A small multi-label image tagger, trained from scratch: soap at rate 0.0021, trained on photos of arthropod specimens (BIOSCAN-5M).
Rows from block 6 of a small multi-label image tagger, named by matrix and row number. Rows with one number belong to one channel. Each number is 128 + 24 x the weight over its row's rms, rounded and kept within 0 to 255. All counts start at 0.
Before each channel's rows are labels from the 100 images, of 14976, where the channel reaches its highest value: "responds to" is what is common among them. Only what is clearly more common there than usual is listed. The data: photos of arthropod specimens (BIOSCAN-5M). In brackets: how many of the 100, against the usual share in percent.
# convs1: 3x3 conv (model.blocks.6.convs.1.weight, 192x192x3x3, each kernel summed), inputs 128-191
# convs2: expand pointwise conv (model.blocks.6.convs.2.weight, 768x192x1x1, transposed), outputs 140-209

responds to: order Hymenoptera (41 vs 20.5)
convs1.32 [ 99 111 119 102 157 120 118 111 107  82 112 129 147 140 103 101  96 127 106 137 143  91 103 150 134  85 105 108 124 105 128 151 136 109 125 100  85 104 120 107 146  97  81 125 109  92  99  91 116 119 132  95 120 117 165 100  98  98 114 101  88 105 125 133]
convs2.32 [ 94 147 110 150 135 167 109  72  98 128 179 135 158 144 127 120 120 112 120 110 128  96 120  89 151 108 127 153 131 120 106 130 136 116 121 105 147 155 155 167 152 143 102 115 114 134 113 114 128  90 114 123 129 160  98 132 125 136 127 138 142 129 158 149 135 106 126 142 146 141]

responds to: order Coleoptera (56 vs 16.8)
convs1.183 [141 153 157 132  90 141 138 139 112 118 137 145 118 111 137 156 172  85 155 157 114 145 140 123  94 151 106 123 143 118 136 113 148 114  92  90 158 107 125 118 130  96 113 125 165 109 122 115 143 162 107 139 133 122 102 128 136 141 127 113 130 175 155 118]
convs2.183 [113 144 131 159 137 122 127 183 149 135 100 148 190 116 120 163 165 123 135  96 142 113 178 120 145 144 149 126 102 106 119 134 112 140  98 110 145 155 110 131 143 153 130  79 108 169 114 202 107 156 146 126 128 118 100 140 128 120 145 112 164 125 135 162 143 125 129 167 142 107]

responds to: order Diptera (67 vs 30.6)
convs1.126 [113  83 119 117 122 134 105 103 102  88 136 140 171 166 117 139 125 109 159 118 156 106 128 125 146 128 114 143 145 145 150 129 210 157 156 128  95 149 182 161 154 131 101 124 138  81  98 129 134 129 123 124 140 136 129  94 128 150 163 127 105 118 153  66]
convs2.126 [126 169 102  91  98 131  98  74 105 117 131 119 151 147 146 161 157 151 117 109 140 126 112 128 110 108 137 141 114 135 120 123 141 115 154 127  76 116 116  99 132 108 143 139 102 116 128 130 160 172 152 149 130 110 102 131 138 131 126 130 131 140 113 127  97 158 171 129 144 110]

responds to: order Hymenoptera (75 vs 20.5)
convs1.90 [144 127 111 130  93 140 173 123 132 112 103 131 117 122 113 133 167  96 128 138 125 116 104 110 125 121 121 126  55 111  93 174  99 115 102 134 104 137 133 116 111  92 134  90 121 120 131 143  94 119 108 126 105 128  90 129 131 118 127 104  93 130 158  98]
convs2.90 [115  85 161 118 159 143 141  85 120 120  67 116 130 105 102 123  95  85 163 122 114 119 120 124 125 149 142 129 113 138 121 160 158 149 143 122 118 139 150  97 151 126 116 138 160 103 128 128 116 138  82 123 175 141 181 109 118 115  99 163 102  91 142 129 134 122 149 104 149 107]

responds to: order Diptera (68 vs 30.6)
convs1.75 [143 121 120  80 118 103 136 122 118  88 147 126 144 131 132 133 109 102 131 132 111 104 116 135 152 140 144 118 164 111 154 136 120 117 124 138 165 113  95 121 154 124 100 112 143  87 108  95 145  67 136  92  97  92 153  69 112 130 116 111 155 120 103 120]
convs2.75 [170 170 108 127 139 140 113 132 121  74  93  90 143 145 105 107 166  66 110 125 126 190 100  76  88 118 116 107 140 133 117 172 124 109  76 143 112 115 134 110 138  83 159 140 124 196 115  99 118 136 138 139 161 137 134 118 105  97 151 135 114 131 154 153 130  85  95 133 130 137]

responds to: order Hymenoptera (54 vs 20.5)
convs1.157 [118 148 112 116 125 133 132 137 160 128 177 145 128 128  94 107  96 119 117 124 160 172 117 134 114 135  96 139 175 121 123 128 113 101 116 115 107 148 104 121 144 131 147 112 105 153 123 140 104 123 131 102 155 103 130 160 136 115 115 179 121 109 157 154]
convs2.157 [128 145 129 103 125 134 157 100 163 147 156 137 142 157 138 152 140 145 133 122 116 148 101 128 152 124  97 110 144 186 114 104 135 146 154  99  99 137 145 122 159 140 124 127 142 151 125 110 147 135 156 168 154 131 119 117 138 115 148 128 117 120 132 129 116 130 107 118 144 167]

responds to: order Coleoptera (47 vs 16.8)
convs1.142 [186 107 149  88 147 110 104 138 124 139 123 105  80 154 128 117 111 158 104 108 137 193 131  87 110 141 159 119 129 100 103 139  84 105 164 118 159 102 103 142  97 137 157 153 116 124  98 114 128 145 125 146  95 159 152  96  94 128 138 123 115 117 149 106]
convs2.142 [145 107 171 146 151 105 135 131 142 155 124 145 153 139 131  94 113 194 136 109 134 127 131 127 128 113 128 141  34 149 127 123 138 128  90 122 146  97 110 138 160 142 110 145  91  67  95 102 151 127 128 141 112 125 132 151  96 135 128 126 115 178  94 137 124 157 132 151 118 121]

responds to: order Hemiptera (44 vs 11.3)
convs1.51 [100 152 106 111 164 145 103 108 118 140 110  89 127 131 129 110 128 130 136 149 102 102  99  82 119 141 122 116 117 121 123 114 109 133 112  99 116 124 108 108  91 119 126 115 126 151 141 126 107 130 151 151  79 108 167  82 120 131 130  69 165 130 185 111]
convs2.51 [151 124 116 128 168 112 139 141 132 133 125 106 158 153  97 128 161 150 133 126 148 159 111 124 133 149 121 121 160 125 141 154  93 121 153 182 131 132 118 108 136 122 124 137 184 105  85 124 160 155 146 124 161 140 139 137 104 152 170 106 103 156 110 142 119  94 136 153 130 119]

responds to: order Coleoptera (41 vs 16.8)
convs1.93 [159 126 123  79 141 119 102 156 126 154 113 120  93 149 127 129 129 151 134 108 113 150 125 106 151 129 142 139  70 121 144 122  95 138 116 127 144 102 125 144  68 155 122 155 122 142 118 118 163 132 132 125  78 148 162 105 132 135 133  58 147 127 147  87]
convs2.93 [158 135 164 117 185  91 120 106 131 158 129 130 171 172  79 160 167 182 113 107 132 166 131 127 151 107 124 123 107 123 152 167 117 127 119 176 120 110 133 143 166 112 114 140 105 108 115 120 125 182 136 106 170 160 140 162 141 139 110  93 121 168 116 159  97 123 112 135 135 135]

responds to: order Coleoptera (54 vs 16.8)
convs1.48 [148 141 165 163 147 113 121 100 133  99 132 125 142 128 103 176 173 153 194 133 128 134 143 114 129 134 151 128 133 101 132 128 179 152  98 130  86 139 137  94 120 169 152 116 167 125 156 145 135 125 123 152  94 127 140 136 111 135 167 110 123 169 124  89]
convs2.48 [145 130 175 181 124 146 175  75 150 135 125 118 115 106 104 171 131 121 160 103 101 105 183 178 124  97 127 116 131  85 113  90 100 136 127 118 154  93 106 102 117 156 128 114 126 155 111 155 185  96 136 148 151 123  84 122 138 141 114 106 119 115 154 117 133  92 160 178 176 140]

responds to: order Diptera (62 vs 30.6)
convs1.147 [101  90 114 123 111 134 124 123  96  67 132 166 122 128 121 118 116 131 120 133 142  96  90 149 117 156  96  75 144 115 110 120 132 123 170 114 111 139 131 120 149  98 123 118 112  91  85  87 111 138 142 126 127 129 104 105  92 116 116  98 110 115 143 118]
convs2.147 [120 141 150 125 112 137 126 101 159 107 116 147 125 105 125 102 129 112  74  87 162  81 145 109 133 143  92 152 138 132 170 147 111 113  81 130 137 142 168 127 107 120 167 118  98 116 151  94 130 123  98 140 165 136 140 124 103  97 113 101 141 114 134 127 156 115 132 138 105 141]

responds to: order Coleoptera (49 vs 16.8)
convs1.65 [ 95 117 132 112 117 136  85 138 135 132 122 160 124 123 152 127  93 136 132 128 114 128 137 171  81 120 121 115 131 110 161  45 126 101 138 113 154 165 109 142  73 128 119 145 117 122  88 110 152 108 152 113 110 112 145  90 120 111  90 143 200 124 149 138]
convs2.65 [126 119 131 103 121 144 140 108 156 146  99 128  79 178 153  94 121 164  99 122 120 108 106 137 154 107  96  94  89 119 103 141 111 113 140 121  68 116 156 130 133 133 148 127 144 155 150 144  84 141 143 143 141 175  97  62 142 109 124  76 124 115 136 139 133 118  69 104 127 142]

responds to: order Coleoptera (43 vs 16.8)
convs1.60 [134 133 117 157 146 106 112 112 112  96 122 126 103 118  86  84 130  88 121 144 149 123 108 121 137 110 111 107 104 149 134 125 142 117 103 138  98 101  97  68  99 116 102  86  90 158 124 102  93  67 105  77 140 110 161  84 136  87 100 104 113 115 116 126]
convs2.60 [134 121  79 114 138 128 138  98 100  80  83  60 143 180 138 118 120 167 125 109 128 148 116 127 163 114 115 113 144 169 153 136 113 103 110 130 119  92 125 167 122 118 122 143 123 141 173 134 144 140 100  90 116 134 131  98  93 135  75 111 121 122 155 231 153 105 107 108 123 135]

responds to: order Hymenoptera (43 vs 20.5)
convs1.130 [127 129 133 141  89 155 181 164 111 102 120 137 111 119 109 115 149 114 118 118 178 126  88 126 127 113 122 123 155 115 115 191 115 126 107  99 144 121 125 121 155  96 137  78 127 117 126 132 105 142 115 105 133 141 142 140 147 134 107 121 105 122 175 101]
convs2.130 [121 143 146 136  91 128 136 167 115 148 148 122 127 146 102 126 154 113 116 125 110 187 178 126 125 120  97 143 124 111 167 114 118 142 185 116 110 106 105 114 141 127 179 126 126 112 135 102 103 135  97  97 113  55 144 116 107 151 157 121 125 129 153 164 109 161 121 115 173 159]

responds to: order Diptera (64 vs 30.6)
convs1.70 [101 123 129 118 147 175 146 148  89 156 144 118  99 126 171 146 134 154 154 136 135 120 123 116  80 124 126 127 101 176  95 104  84 126 116 118 149 121 116 120  99 129 160 149 143 127 109 127 115 165 126 154 128 129 153 110 131 122 113 156 126 135 142 122]
convs2.70 [121 180 111 146  90 129 162 150 136 163 143 156  94  99 122  84  98 146 126 118 139 144 109 165 104 143 152 138  68  61 154 165 126 120 112 172 155 167 135 160 132  60 136 137 149 127 155 136  89 120 116 147 100 140 104 141  92 154 145 109 132 133  98 132 149 152 165 148 131 110]

responds to: order Hemiptera (39 vs 11.3)
convs1.131 [136 166 107 111 117 156 126 141 145 160 123 129 102  85 129 123 157 102 134  90 139 157  86 120 115 164 130  85  93 172 116 104 115 122  96 108  94 127 136  82 124 113 128  92 134 175 104  86  85 153 103 125 149 128  93 147 151 140 119  93 124 101 139 131]
convs2.131 [118 156 143 131 137  85 132 107 133 120 112 168 114 136 145 165 107 142 111 137 110 103 107 171 126 150 126  91 141 143 146 127  86 124 154 125 124 169 137 108 131 150 113 143 129 153 101 108 159 144 149 125 139 141  87 124 140 132 114 116 114 141 130 118 122 104 100 115 119 147]

responds to: order Diptera (60 vs 30.6)
convs1.50 [ 93 105 136 102 132 133  88 113  92 129 173 114 116 134  80 115 124 133 128 113 151 143 132 129  97 149 130 131 133  96 160  89 100 124 109 152 135 132 113 113 125 139 126 135 126 109  96 101 156 117  87 109  90 131 171 118 145 131 101  96 110 128 132  94]
convs2.50 [140 157 111 101 153 124 164 134 119  88 147  94 142 137 134 131 128 108 105 132 116 196 109 109 119 120 103 120 153 127 141 172 131  63 123 158 100 141 130 169 106  72 125 149 110 130 134 116 134 137 174 183 151 127 154 119 134 102 135 151 116 132 125 142 122  93 110 131 161 119]

responds to: order Coleoptera (79 vs 16.8)
convs1.155 [167 110 138 124 179 103 140  79 102 148  89 100 119 148 104 109  86 117 116 140 112 167 100 115 125 121 120 108 132 122 128 144 132 157 136 140 116 122 111 136 144  97 139  96 124 143 146 102 127 149 106 135 130 136 159 165  94 121 142 103  88 131 134 116]
convs2.155 [160 142 138 121 130 141 147 145 178 151  97 104 134 152 124 131  76 173 174  92 132 152 105 151 132 106  99 111  94 136 134  71 135 101 161 123 106  94 140 136 154 130 134 178 104 105 174 120 114 171 151 107 103 141 160  87 144 130 103 117 102 140 104 145 117 105 132 135 109 132]

responds to: order Coleoptera (59 vs 16.8); family Coccinellidae (27 vs 1.2)
convs1.179 [173 104 114 122 150  89 111  91 174 130 134 108 129 111 107 124  80 107 107 139 122 104 124 126 128 164 131 118 130 124 132 123 113 104  93 126 117 130 122 124 105 139 121 100 110 112 125 120 136 126 119 129 110 103  82 120 110 144 131  63 136 128 100 126]
convs2.179 [119 112  95 141 137 127  85 136 136 118  87 106 146 108 132 116 123 145 146 151 130 167  65 145 100 188 171 132  95 157  88 121 144 130 109 114 134 127 119  81 129 109 143 161 124 116 147 173 109 105 140  96 174  87 146 115 133 130 134 133 158 100 114 103  88 133 155 110 135  87]

responds to: order Diptera (79 vs 30.6)
convs1.178 [122 162  68 145 151 115 126  92 111  87 136  77 124 138 125 127  90 137 128 134 128 113 119 139 126 159 103 118 170 108 139 113 141 128  88  96 159 140 126 123 113  80 126  93 124 110 132 121 119 105 113 140 127 127 139 133 114 112 138 150 134 149 170  84]
convs2.178 [126 171 141 120 104 130 144 143 122 148 123 154  64 120 131 111  94 165 128 121 138 108 132 145 131 211 165 143 145 116 182 163 131 103 179 163 115 122 131 163 105 149 190 103 187 123 136 159 144 143 132 125 115 113 161 172 131 142 156  88 111 137 115  85  86 134 150 119 124 181]

responds to: order Hymenoptera (45 vs 20.5)
convs1.158 [115 154 128 114  85 135 135 108 108 139  98 154 131 136 109 100 107 133 134 113 151 129 145 152 133 112 101 133 114 143 140 130 136 117 154 135 132 148 136 136 149  90  78 153 144 157 104  90  95 147 121  97 116 113 154 105 154 150  85  97 112 107 163 155]
convs2.158 [120 138 142  80 126 131 116 103 104 127 116 132 128 138 139 133 132 130 125 176  89 169 125 104 100 159 145 176 155 113 149 184 171 120 156 161 130 137 166 138 130  98 170 117  97 152 101  84 120 146 127 124  91 109 124 118 168 115 136 167 165 146 102 127 121 149 137 126 155 115]

responds to: order Coleoptera (60 vs 16.8); family Coccinellidae (26 vs 1.2)
convs1.170 [129 117 119 101 147 145 110 156 132 122 143 144 117 136 128 119 130 141 121 100 106 163 123 158 126 125 100 113 145 109 125 122 117  93 141 100 100 109 134 124 118 101 103 136 117 116  97 100 117 149 118 132 110 134 178 112 106 115 119 125 103 113 150 109]
convs2.170 [124 116 128  70 144 154 187 157 137 122 161 137 119 129 130 111  98 134 140 139 108 125 130 152 126 130 144 128 101 152 143 133 138  65 128 114 114 173 144 144 183 122 122 159 117  97 145 137 126 156 163 127 130 157  89 132 112 129 152 112 152 180 128 126 116 146 113  49 103 128]

responds to: order Coleoptera (57 vs 16.8)
convs1.57 [130 107 127 125 152 124 156 107 128  91 141  99 114 102 131 152 144 108 111 107 167 123 128 153 164 136 117 104 130 140 107 158 121 108 113 144 120 157 112 116 168 119 160 121 129  96  88  99 137 146 120 123 126 104 172 114 111 113 105 123 106 110 139 129]
convs2.57 [120 152 138 130 115 142  88 154 134 120 190 144 119 105 153 154 143 139 120 127 106 127 150  94 128 124 149 112 109  91 134 124 134 128 157  97  88 102 106 113 102 143 117 116 150 163 165 104 137  97  80 109 171 140 120 124 133 195 107  99 135 100 137 115 139 108  84 109 127 177]

responds to: order Hymenoptera (53 vs 20.5)
convs1.14 [148 128 131 102 129 107  65 168 174 140 114 130 128 132 105 154 126  82 127 132  94 117 148  97  85 146 134 171 104 149 146  74 115  83 128  98 137  87 109 128  68 133 112 153 130 153 122 115 147 140 143  94 138 125 134 111 132 139 120 125 161 145 125 148]
convs2.14 [101 139 159 156 119 127 112 102 149 124 127 131 120 110 117 115 107 129 118 162 122  86 127 125 119 111 145 108  82 113 125 162 133 133 149 164 154 163 134 112 127 153 145 162 151 105 133 130 144  83 115 129 154 134  80 131 120 118 136 139 119 114 181 109 121 144 122 168 109 128]

responds to: order Hymenoptera (47 vs 20.5)
convs1.101 [ 60 101 124 129 101  96 106 149  85 128 145 149 144 118  99  93 159 118 102 125 123  70 123 176 115 119 133 126 138 117 127 109 120 130 176 142 121 130 143 129 145  62  89 148 130 117 120 126 130 102 112  89 121 145  98 148 115 126  75 134 120 111 105 130]
convs2.101 [149 156 152  96 127 103  84 115  93 151  92 154 138 119 117 130 145 136 116 182 107 147 147 136 137 111 129 125 128 116 109 145 164 129 121 147 125 120 131 123 123  80 171 135 104 176 118  51 127 124 168 144 125 116 172 124 147 119 127 138 124 149 100 108 122 153  99 149 145 107]

responds to: order Diptera (84 vs 30.6)
convs1.191 [145 122 128 123 137  89 110  99 103 135 141 112 121  85  90 148 124 125  78 122 128 185 101 117 152 140 130 101  92  52 114 148 124 117 161 125 142 104 106 129 120  84 115 127 137 105 122 107 140 149 119  83  98 133  60 123  83 131 109 147 100 147 125 133]
convs2.191 [128 222 159 159 113 151 152 110  94 125 157 177 114 101 150 158 102 113 148 179 110  71 123 153 106 106 139 144 102  99 129 134 131 167 112 185 123 139 165 127  73 153 154 117 105 120 135 117 146 118 155 167 112 136 138 146 139  98 123 120 146 187  81 110 158 125 173 137 125 119]

responds to: order Coleoptera (43 vs 16.8)
convs1.113 [139 123 143 124 123 141 188 127  91  97 138 104  97 118 173 112 114 171 132  92 121 112 148 128 189 141 134 135 147 128 135 187  90 147  99 129 148 146 129 129 149 125  99 120 142 112 147 127 133 139 109 127 117 142 124 149 132 134 116 139  74 112 130  92]
convs2.113 [147  92 144 100 133 148 158 126 131 120  81 100  89 152  98 122 100 123 122 131 119 108 112 165 130 106 107 128 138 147 120 124 154  92 135 140  96 117 131 160 147 130 180 134 127 134 134 113  62 146 145 169 126 137 122  74 123  96  72 126 107 120 123 117  72 124  69  77  96 156]

responds to: order Coleoptera (49 vs 16.8)
convs1.133 [108 125 138 139 163 143 158 132 100 106 163 106 136 121 143 127 127 100 135  93 129  94 140 107 145 146 134 112 137 174 156 135 128  98 111  87 111 136 113 108 124 138 106  78 147 117 140 138 131  94 120 112 114 111 158  99 155 122 133 129 145 107 106 140]
convs2.133 [159 123 146 148 124  84 141 125 186 142 131 125 125 136 121 113 106 140 118 140  99 131 139 138 133 131 120 159 130 106 115 142 133 136  95 136 152  81 125  94 133 151 139 131 170 116 107 159 136  88 106 148 113 152 126 117 130 188 129 150 114 125 162 149 142 149 136 181 154 136]

responds to: order Hymenoptera (64 vs 20.5); family Ichneumonidae (32 vs 1.3)
convs1.74 [158 140 101 106 139 119 120 114 157 107 132 113 120 143 137 113 118 129 114 141 151 124 116 161 133 154 139 139  94 113 152 155 140 115 132  93 107 136 129 128 113  90 129 113 137 101  94 110 116 126 122 121 101 108 141 104 135 147 152  62 166 149 142 103]
convs2.74 [139 149  98 119 144 110 144 115 116  92 170 175 125  69 135 117 136 116 131 165 117 137 140 125  96 159 124 118 136 134 131 169 145 110 161 147 161 160 155 126 132 136 125 112 144 153 135 118 125  51  82 113 148 128 211 143  98 125 189 134 108 141 150 120 120 168 128 137 157 154]

responds to: order Coleoptera (49 vs 16.8)
convs1.82 [175 106 123 106 163 128 114 105 170 116 122 122  78 107 122  96 158 137 128 124 133 134 134 122 123 115 144 113  95  78 144 146 120 101  94 127 103 120 112 110  89 132 103 137 106 100 132 145 132  93 109 115  76 112 129 110 109 125 111  91 142 127 138 113]
convs2.82 [107 152 164 108 122 144 119 153 102 200 115 152 135 121  98 147  75 154 148 124 131 141 176 158 117 114 148 163 115  99 139 131 135 144 129 103 115 116 141 100 145 125  97 140 169 107 125 119 116 147  93 112 111 107 107 105  93 129 136 140 155 128  99 100 101 140 100 107 134 129]

responds to: order Coleoptera (41 vs 16.8)
convs1.30 [129 121 137 144 157 105 167 125  63 109 138 151 137 143 125 135 188 114 119 148 144  88 130 155 171 153  89 126 135 116 139 174 132 155 152 117 132 154 131 135 159 113 122 102 130  96 165 122 122 122 112 119 147 123 110 172 102 112 121 128  65 152 128 123]
convs2.30 [122 143 123 142  71 123 116 144 144 109 119 128 113 142 132 151 131 120 124 132  67 129 144 127 131 133 103 143 102 128 141 118 137 137 128 119 162  99 163 123  94 200 113 135 130 148 129 134 105 111 116 124 146 123 113  56 123 139 138 110 155 105 165 125 119 123 126 144 118 195]

responds to: order Hymenoptera (49 vs 20.5); order Coleoptera (37 vs 16.8)
convs1.110 [170  87 114 142 176 154  77 161 108 139 146 137 119 132 138  98 119 111  96 152 157 160 126 110 123 135 112 101  89 118 127 104 107 111 140 138 125 131 106 139 104 148 140 151 103 111 126 128 141 106 157 124 105 131 136 119 107  99 125 143 112  87 125 131]
convs2.110 [ 83 103 127 153 136 112  99  97 144 141 112 110 161 157 165 106 136 140 150 150 101 105 103 110 128 124 144 144 169 187  93 119 133 167  92 104 122 123 155 121 134 105  83  91 130 150 106 164 125 158 151 135 120 101 151 103 119 152 164  93 142 128 147 116 137 151 125 117 139  98]

responds to: order Diptera (60 vs 30.6)
convs1.71 [116 100 131  80 145 147 125 125 100  86 119 144 136 121 130 137 114 109 138 140  98 115  97 173 128 165 120 110 125 141 122 125 122 116  80 108 123 146 120 132 128 138 120 119 121  93 121  93 136 128 115  92 107 154 124  69 136 147 101  75 123 116 136 128]
convs2.71 [163  98 132 112 131 145 171  87 143 150  73 118 138 137 126 138 144 130 110 123 104 113 122 141 110 171 116 149 156 141 164 124 114 121 141  91  82  58 137 139 169 154 110 146 113 112 133 121 127 145  90  84 141  94 151 104 137 125 106  72 131  89 189 154 137  89 104 138 163 166]

responds to: order Coleoptera (78 vs 16.8)
convs1.31 [163 155 142  77 138 146 114 179 132 137 127 121  87 106 146 125 112 141 157 110 134 146 136 183 116 148 129 133 123 113 122 124 112 117 103 104 113 135 101 106  95 138 141 139 142 125 120  97 130 142 126 149  81 188 174  92 104 152 175  95 144 147 121 142]
convs2.31 [179 137 101 132 129 103 121 105 133 142  99 145 114 138  89  89 125 143 151 152 104 150 162 136 145 128 138 105 104 100 123 138 123 117 129 138 109 131 146 111 140 124 130 148 138 130 143 114 143 143 138 131 138 134 130 141 127 187  84 106 131 156 112 158 127 116 125 144 142 123]

responds to: order Coleoptera (44 vs 16.8)
convs1.85 [150 120 139 134 142 113 104 169 136 120 160 127 100 128 124 119 121 166 121 118 154 137 156 163 102 157 131 135 158 102 137 118 136 105 108 106 115 126  99 116  90 138 122 130 143 103 105 124 108 133 105 122  95 148 167 120 101 141 150 139 135 133 138 101]
convs2.85 [150 114 134 122 111 140 104 148  85 112 168 125 129 125 110 137 134 147 126 148  99 124 154 136 164 139 137 143  90 138 129 179  89 162 106 127 107 138 130 191 117 126 142 132  91 141 134 131 154 170 114 111  99 128 122 112  94 117 134 105 138 134 106 122 155 140 145 140 144 129]

responds to: order Coleoptera (36 vs 16.8)
convs1.108 [107 144 112 145 110 152  93 137 156  83 150 165 142 135 126  91 106 111  88 133 118  84 149 144  86 139  97 157 184 137 146 134 131  78 137  86 107 140 121 108 145 102 108 148  99 140 144 127 113 126 120 159 128  95 114 131 138  98 129 134  99 117 122 159]
convs2.108 [130 144 105 105 123 120  94 153 116 122 114 141 147 140 118 137 118 135 134 110 120 140 130 131 180 122 141 137 162 138  76  91  96 142 154 105  93 147 102  84 118 108 154 125 159 150 115 159 152 122 144 119 165 131 147 142 137 157  94 112  91  94 160 151  76 139  63 103 137 103]

responds to: order Diptera (66 vs 30.6)
convs1.40 [126 110 126 175  97 100 140 161 163 117 137 145 112 111 113 156 156 107 109 157 106 151 145 136 144 131 120 130 119 102 160 133 134 128 121 105  93 131 113 112  87 124 118 114 154 107 140 136 135 102 138  81  92 104 134 120 107 139 120 144 156 125 125 109]
convs2.40 [155 136  97  89 109 117  63 156 112 126 118 104 141 160 127 146 134  93 100 113 101 127  77  88 104 145 104 126 150 144 121 132 157  96 128 140  83 128 182 141 124  62 130 124 130 141 127 142  84 195 148 162 134 105 149 120 133  90 131 145 147 136 114 104 115 103 103 104 120 141]

responds to: order Coleoptera (52 vs 16.8)
convs1.99 [109 149 145 137  95 133 207 129 110 115 140 104 121 143 145 123 117 146 138 129 115 104 137 133 164 134 139 130 148 142 135 198  76 137 134 152 131 157 129 123 153 126 130 122 129 135 146 125 112 138 125 119 146 139 121 133 140 126 136 145  92 120 141 169]
convs2.99 [162 154 129 149 149 144 136 112 141 148 128 120 154 182 117 119 113 163 143 108 135 171 150 151 139 120 121 135 120  83 171 132 140  77 159 143  92 135 181 168 148 131 147 167 107 107 181 147  99 142 136 143 153 164 135  95 133 126 122 116 187 151 130 128  82 100 140 133 142 161]