{"arch": "resnet_bottleneck", "image_size": 40, "color_jitter": 0.1, "norm": "batchnorm", "depths": [2, 2, 4, 2], "stem": "single", "init": "orthogonal", "residual_init": "zero_last", "beta2": 0.99, "beta1": 0.95, "shampoo_beta": 0.99, "eps": 1e-08, "adamw_lr_other_params": 0.0012, "epochs": 7.4, "adamw_weight_decay_other_params": 0.05}
Rows from block 7 of a small multi-label image tagger, named by matrix and row number. Rows with one number belong to one channel. Each number is 500 + 40 x the weight over its row's rms, rounded and kept within 0 to 999. All counts start at 0. Numbers have three digits each.
After each channel's rows are labels from the 100 images, of 14976, where the channel reaches its highest value: "colour at peak" is the nearest of a few named colours to the mean colour under the peak. Only what is clearly more common there than usual is listed. The data: photos of arthropod specimens (BIOSCAN-5M). In brackets: how many of the 100, against the usual share in percent.
# convs1: 3x3 conv (model.blocks.7.convs.1.weight, 192x192x3x3, each kernel summed), inputs 0-95
# convs2: expand pointwise conv (model.blocks.7.convs.2.weight, 768x192x1x1, transposed), outputs 0-127

convs1.5:535497469605527502497489500493424430519496543517514521456482597548505542444463460480449505511538502554430568434524578514569451455609481502538512462489475443538511560552511516454505544590461481535527420515600551493492501502529482504487561493454503509575561491471517496541478502525483520463
convs2.5:538521472534517493526515546498463526476510517491475488527458555538473505481505441503492446447503503459511477440526536554608528506507545545500445503506517447516451520419565431509469482492591474525550493476523528504478447556543576538479532505505455511464484464442543551535465536491494533486518526493522537521460468539518496488436534515482524477444534485428469464593456519456549519530499
colour at peak: grey (48 vs 8.4)

convs1.2:500503476507562492496506437589494443522457521514441480527441439462554455533512570474505488531538507538539533555400505474438543491423491501531500522477530503525514496476516509491487485475581508472497486486454521512507498487508474507556538588548491409378514472533455512492497505468484514485
convs2.2:516455504507481460477521565481485523477474549429514527573443501473482520436502451472553523553451445468520498518524516507472526555550513521543483575576512495409469455571502500459462447478483479564484534492492475512541513522451534448469505448554563502456362515467477468483459459470536440534483470492490522513485508581527543505470524475539517542462534488543485520452493433527513418565591
colour at peak: grey (58 vs 8.4); brown (29 vs 2.8)

convs1.163:524519463501434508537561456434479515564500438446431482469507541458465525567502513563503480496560509516495476506461449482452518480479539555525444518515537466550518502479494482552495491405498497480474464482476516635549479561536457532512417583479452506495448476451456477511468595548478470489
convs2.163:548557474481491506582539464557464460514512484511506537462534561417479459438476526507473520494469446534534558540519444522524507549421499493546544503505521555497491517531526506506513507479487545464519546505543462527464481519434487483501439487458543435473412455519463544464541541501549436502491471523421569445631499502493472454539491433505488488524554492468455524527567506496449449507507
colour at peak: black (49 vs 0.5); brown (40 vs 2.8)

convs1.147:501488497406584540543538530497516447510528466534572547465503448495537524509609512535492485537590520512465490479565604555496482523431459463539479494511500572521579471611484542482472488515485548521563521495507434469515524555471477601509456475490466541492534477564539492581509547539544538515
convs2.147:430511525490554496462533450498466524512536433515485507415480448542529467445486541541451505476409522536521533504531459581487446551451504505467448482518524553504473428504468545480517443523502470556503474477482500559506508436483469528501521515422536493430574533494460489504487488448440442449518460485498510506517509569440521517470469423600435459519508540510479484532523458514476490522509
colour at peak: grey (47 vs 8.4)

convs1.46:568508526473454477479521495501456573494539493460447497503520514495492502451537543427475475501471582411419470465477428468455513461503478457463492527544490441545497438472449543478511440480482522494502468457465517446463478459506583514448524488492499489498429496503493497541549477405495470441
convs2.46:426523450514483524517529497493536562523519465560528456574517496568594499539495501600497480465550501563468491480505533485443469482490495568467541477483545584533450535447541551490533495594482544471490494540480540527503443481562494576515466485515522475491519505527581520463526411575466461428558563481527511499477546495411471467557507496605432544543502478505486428560456505558439490532546
colour at peak: brown (44 vs 2.8); grey (26 vs 8.4)

convs1.179:459470451478482531512466545459579428537497521482535548561426450473480507510465441495505497477509444521485474481537506486527486475478538461523455513504461519467528482508487448529458425522615508530487485488491462471525472567467445422458490467473437522493479501491518549536462462392517479537
convs2.179:490508427511540527498512542507565579583484535501519409488511493483478592502530447436476540524489497502480483486474492466563485521442469470509502446488504446526566496466566507540489510423552527558485455467487535477485475452476495504546455553522451507595500502404495464517466440636550499597509519506451536535483611515530502513480458555527506482500453526520552452449503499520472535496498
colour at peak: grey (38 vs 8.4)

convs1.116:488506501433535530526493527475471481465470465470491494444491472481484544484442419510499464484553476475416497525507523556523441510519500465526503501460535540429481459503476523501503499494445550479504502506547422514532486503479504568485379530459518539496554490461448450518499565514580497555
convs2.116:550460511489484454486511494437464456479507441437502542462462500494524406488494458555435482502495469435520513537469538542493398570514496546540470523470510555474491458528535503458459470572484470455498546441521524541476517541471456457571458473507482483420529501558490447506519583482524507427529493486543476468515482531482543511472528501511447500501521450486398564490529527522528485523481
colour at peak: brown (46 vs 2.8); black (35 vs 0.5)

convs1.47:493478569492476497522517494484534419490556556538489499515529479516459488436466477489460505505451476489533525483524495554483455501448446455510527448463517513478443503531528478438544472466487510425518511505427441449426452505520568489431494524498537469497564551601470495463501470451540446433
convs2.47:482532540436564589524534476555438508549523552549574481499527485503456569559585493506432507520536501555451481542517494481486500462503533526426458452521514535454540538479472525511474514536474554506509528521455526433536490506470445494483471527485554521546508446509485471474504454560590526477522522516477508475528569496563492507468546499412445440436500568567565562473479589409542548462443
colour at peak: grey (55 vs 8.4)

convs1.168:538492428441579548486436450516511467469498540528487516464550431424502482525508562499493497517546487502482458526489533477464506510400490494495470504542525548495518506524521542515483486491530528455533548468468479431501505492512522520563478443561495473443531528514509544479541479531484556573
convs2.168:475451489590551447483544461444512470464505538530510468454508459578539452472494464426441524559452440479548494470526494493457513581465485513516549432487506571483400469561486506461514511454488456462487520514485401543510559496463482474516504526491515467394465520491427510469459563472496537540543417507583545504508447547486470559481528473580497589496525436478457462443513477552448427534523
colour at peak: grey (44 vs 8.4)

convs1.15:455538552497529490512462427508443530542434478483431408472542459446514450420420503503502474420488454394501459481448474552504540448532503513507491500492549492520497522486501491474523535462390495473553507489445490517494531548504532518584504499523472485474452556459424550475507469502453469533
convs2.15:522564510493550514492551505461495523439519468557464519541557476519494414505491546419507430450526473577508528506541468507478526469598516488460487492471414557483558572509518500485531495536504416482470510531532527560560490480460476420579625452478505558470464498501475585491513506494553471494550514478497494544533492461537436502454490431463429475542497423534553564480543511463487482520516
colour at peak: grey (29 vs 8.4)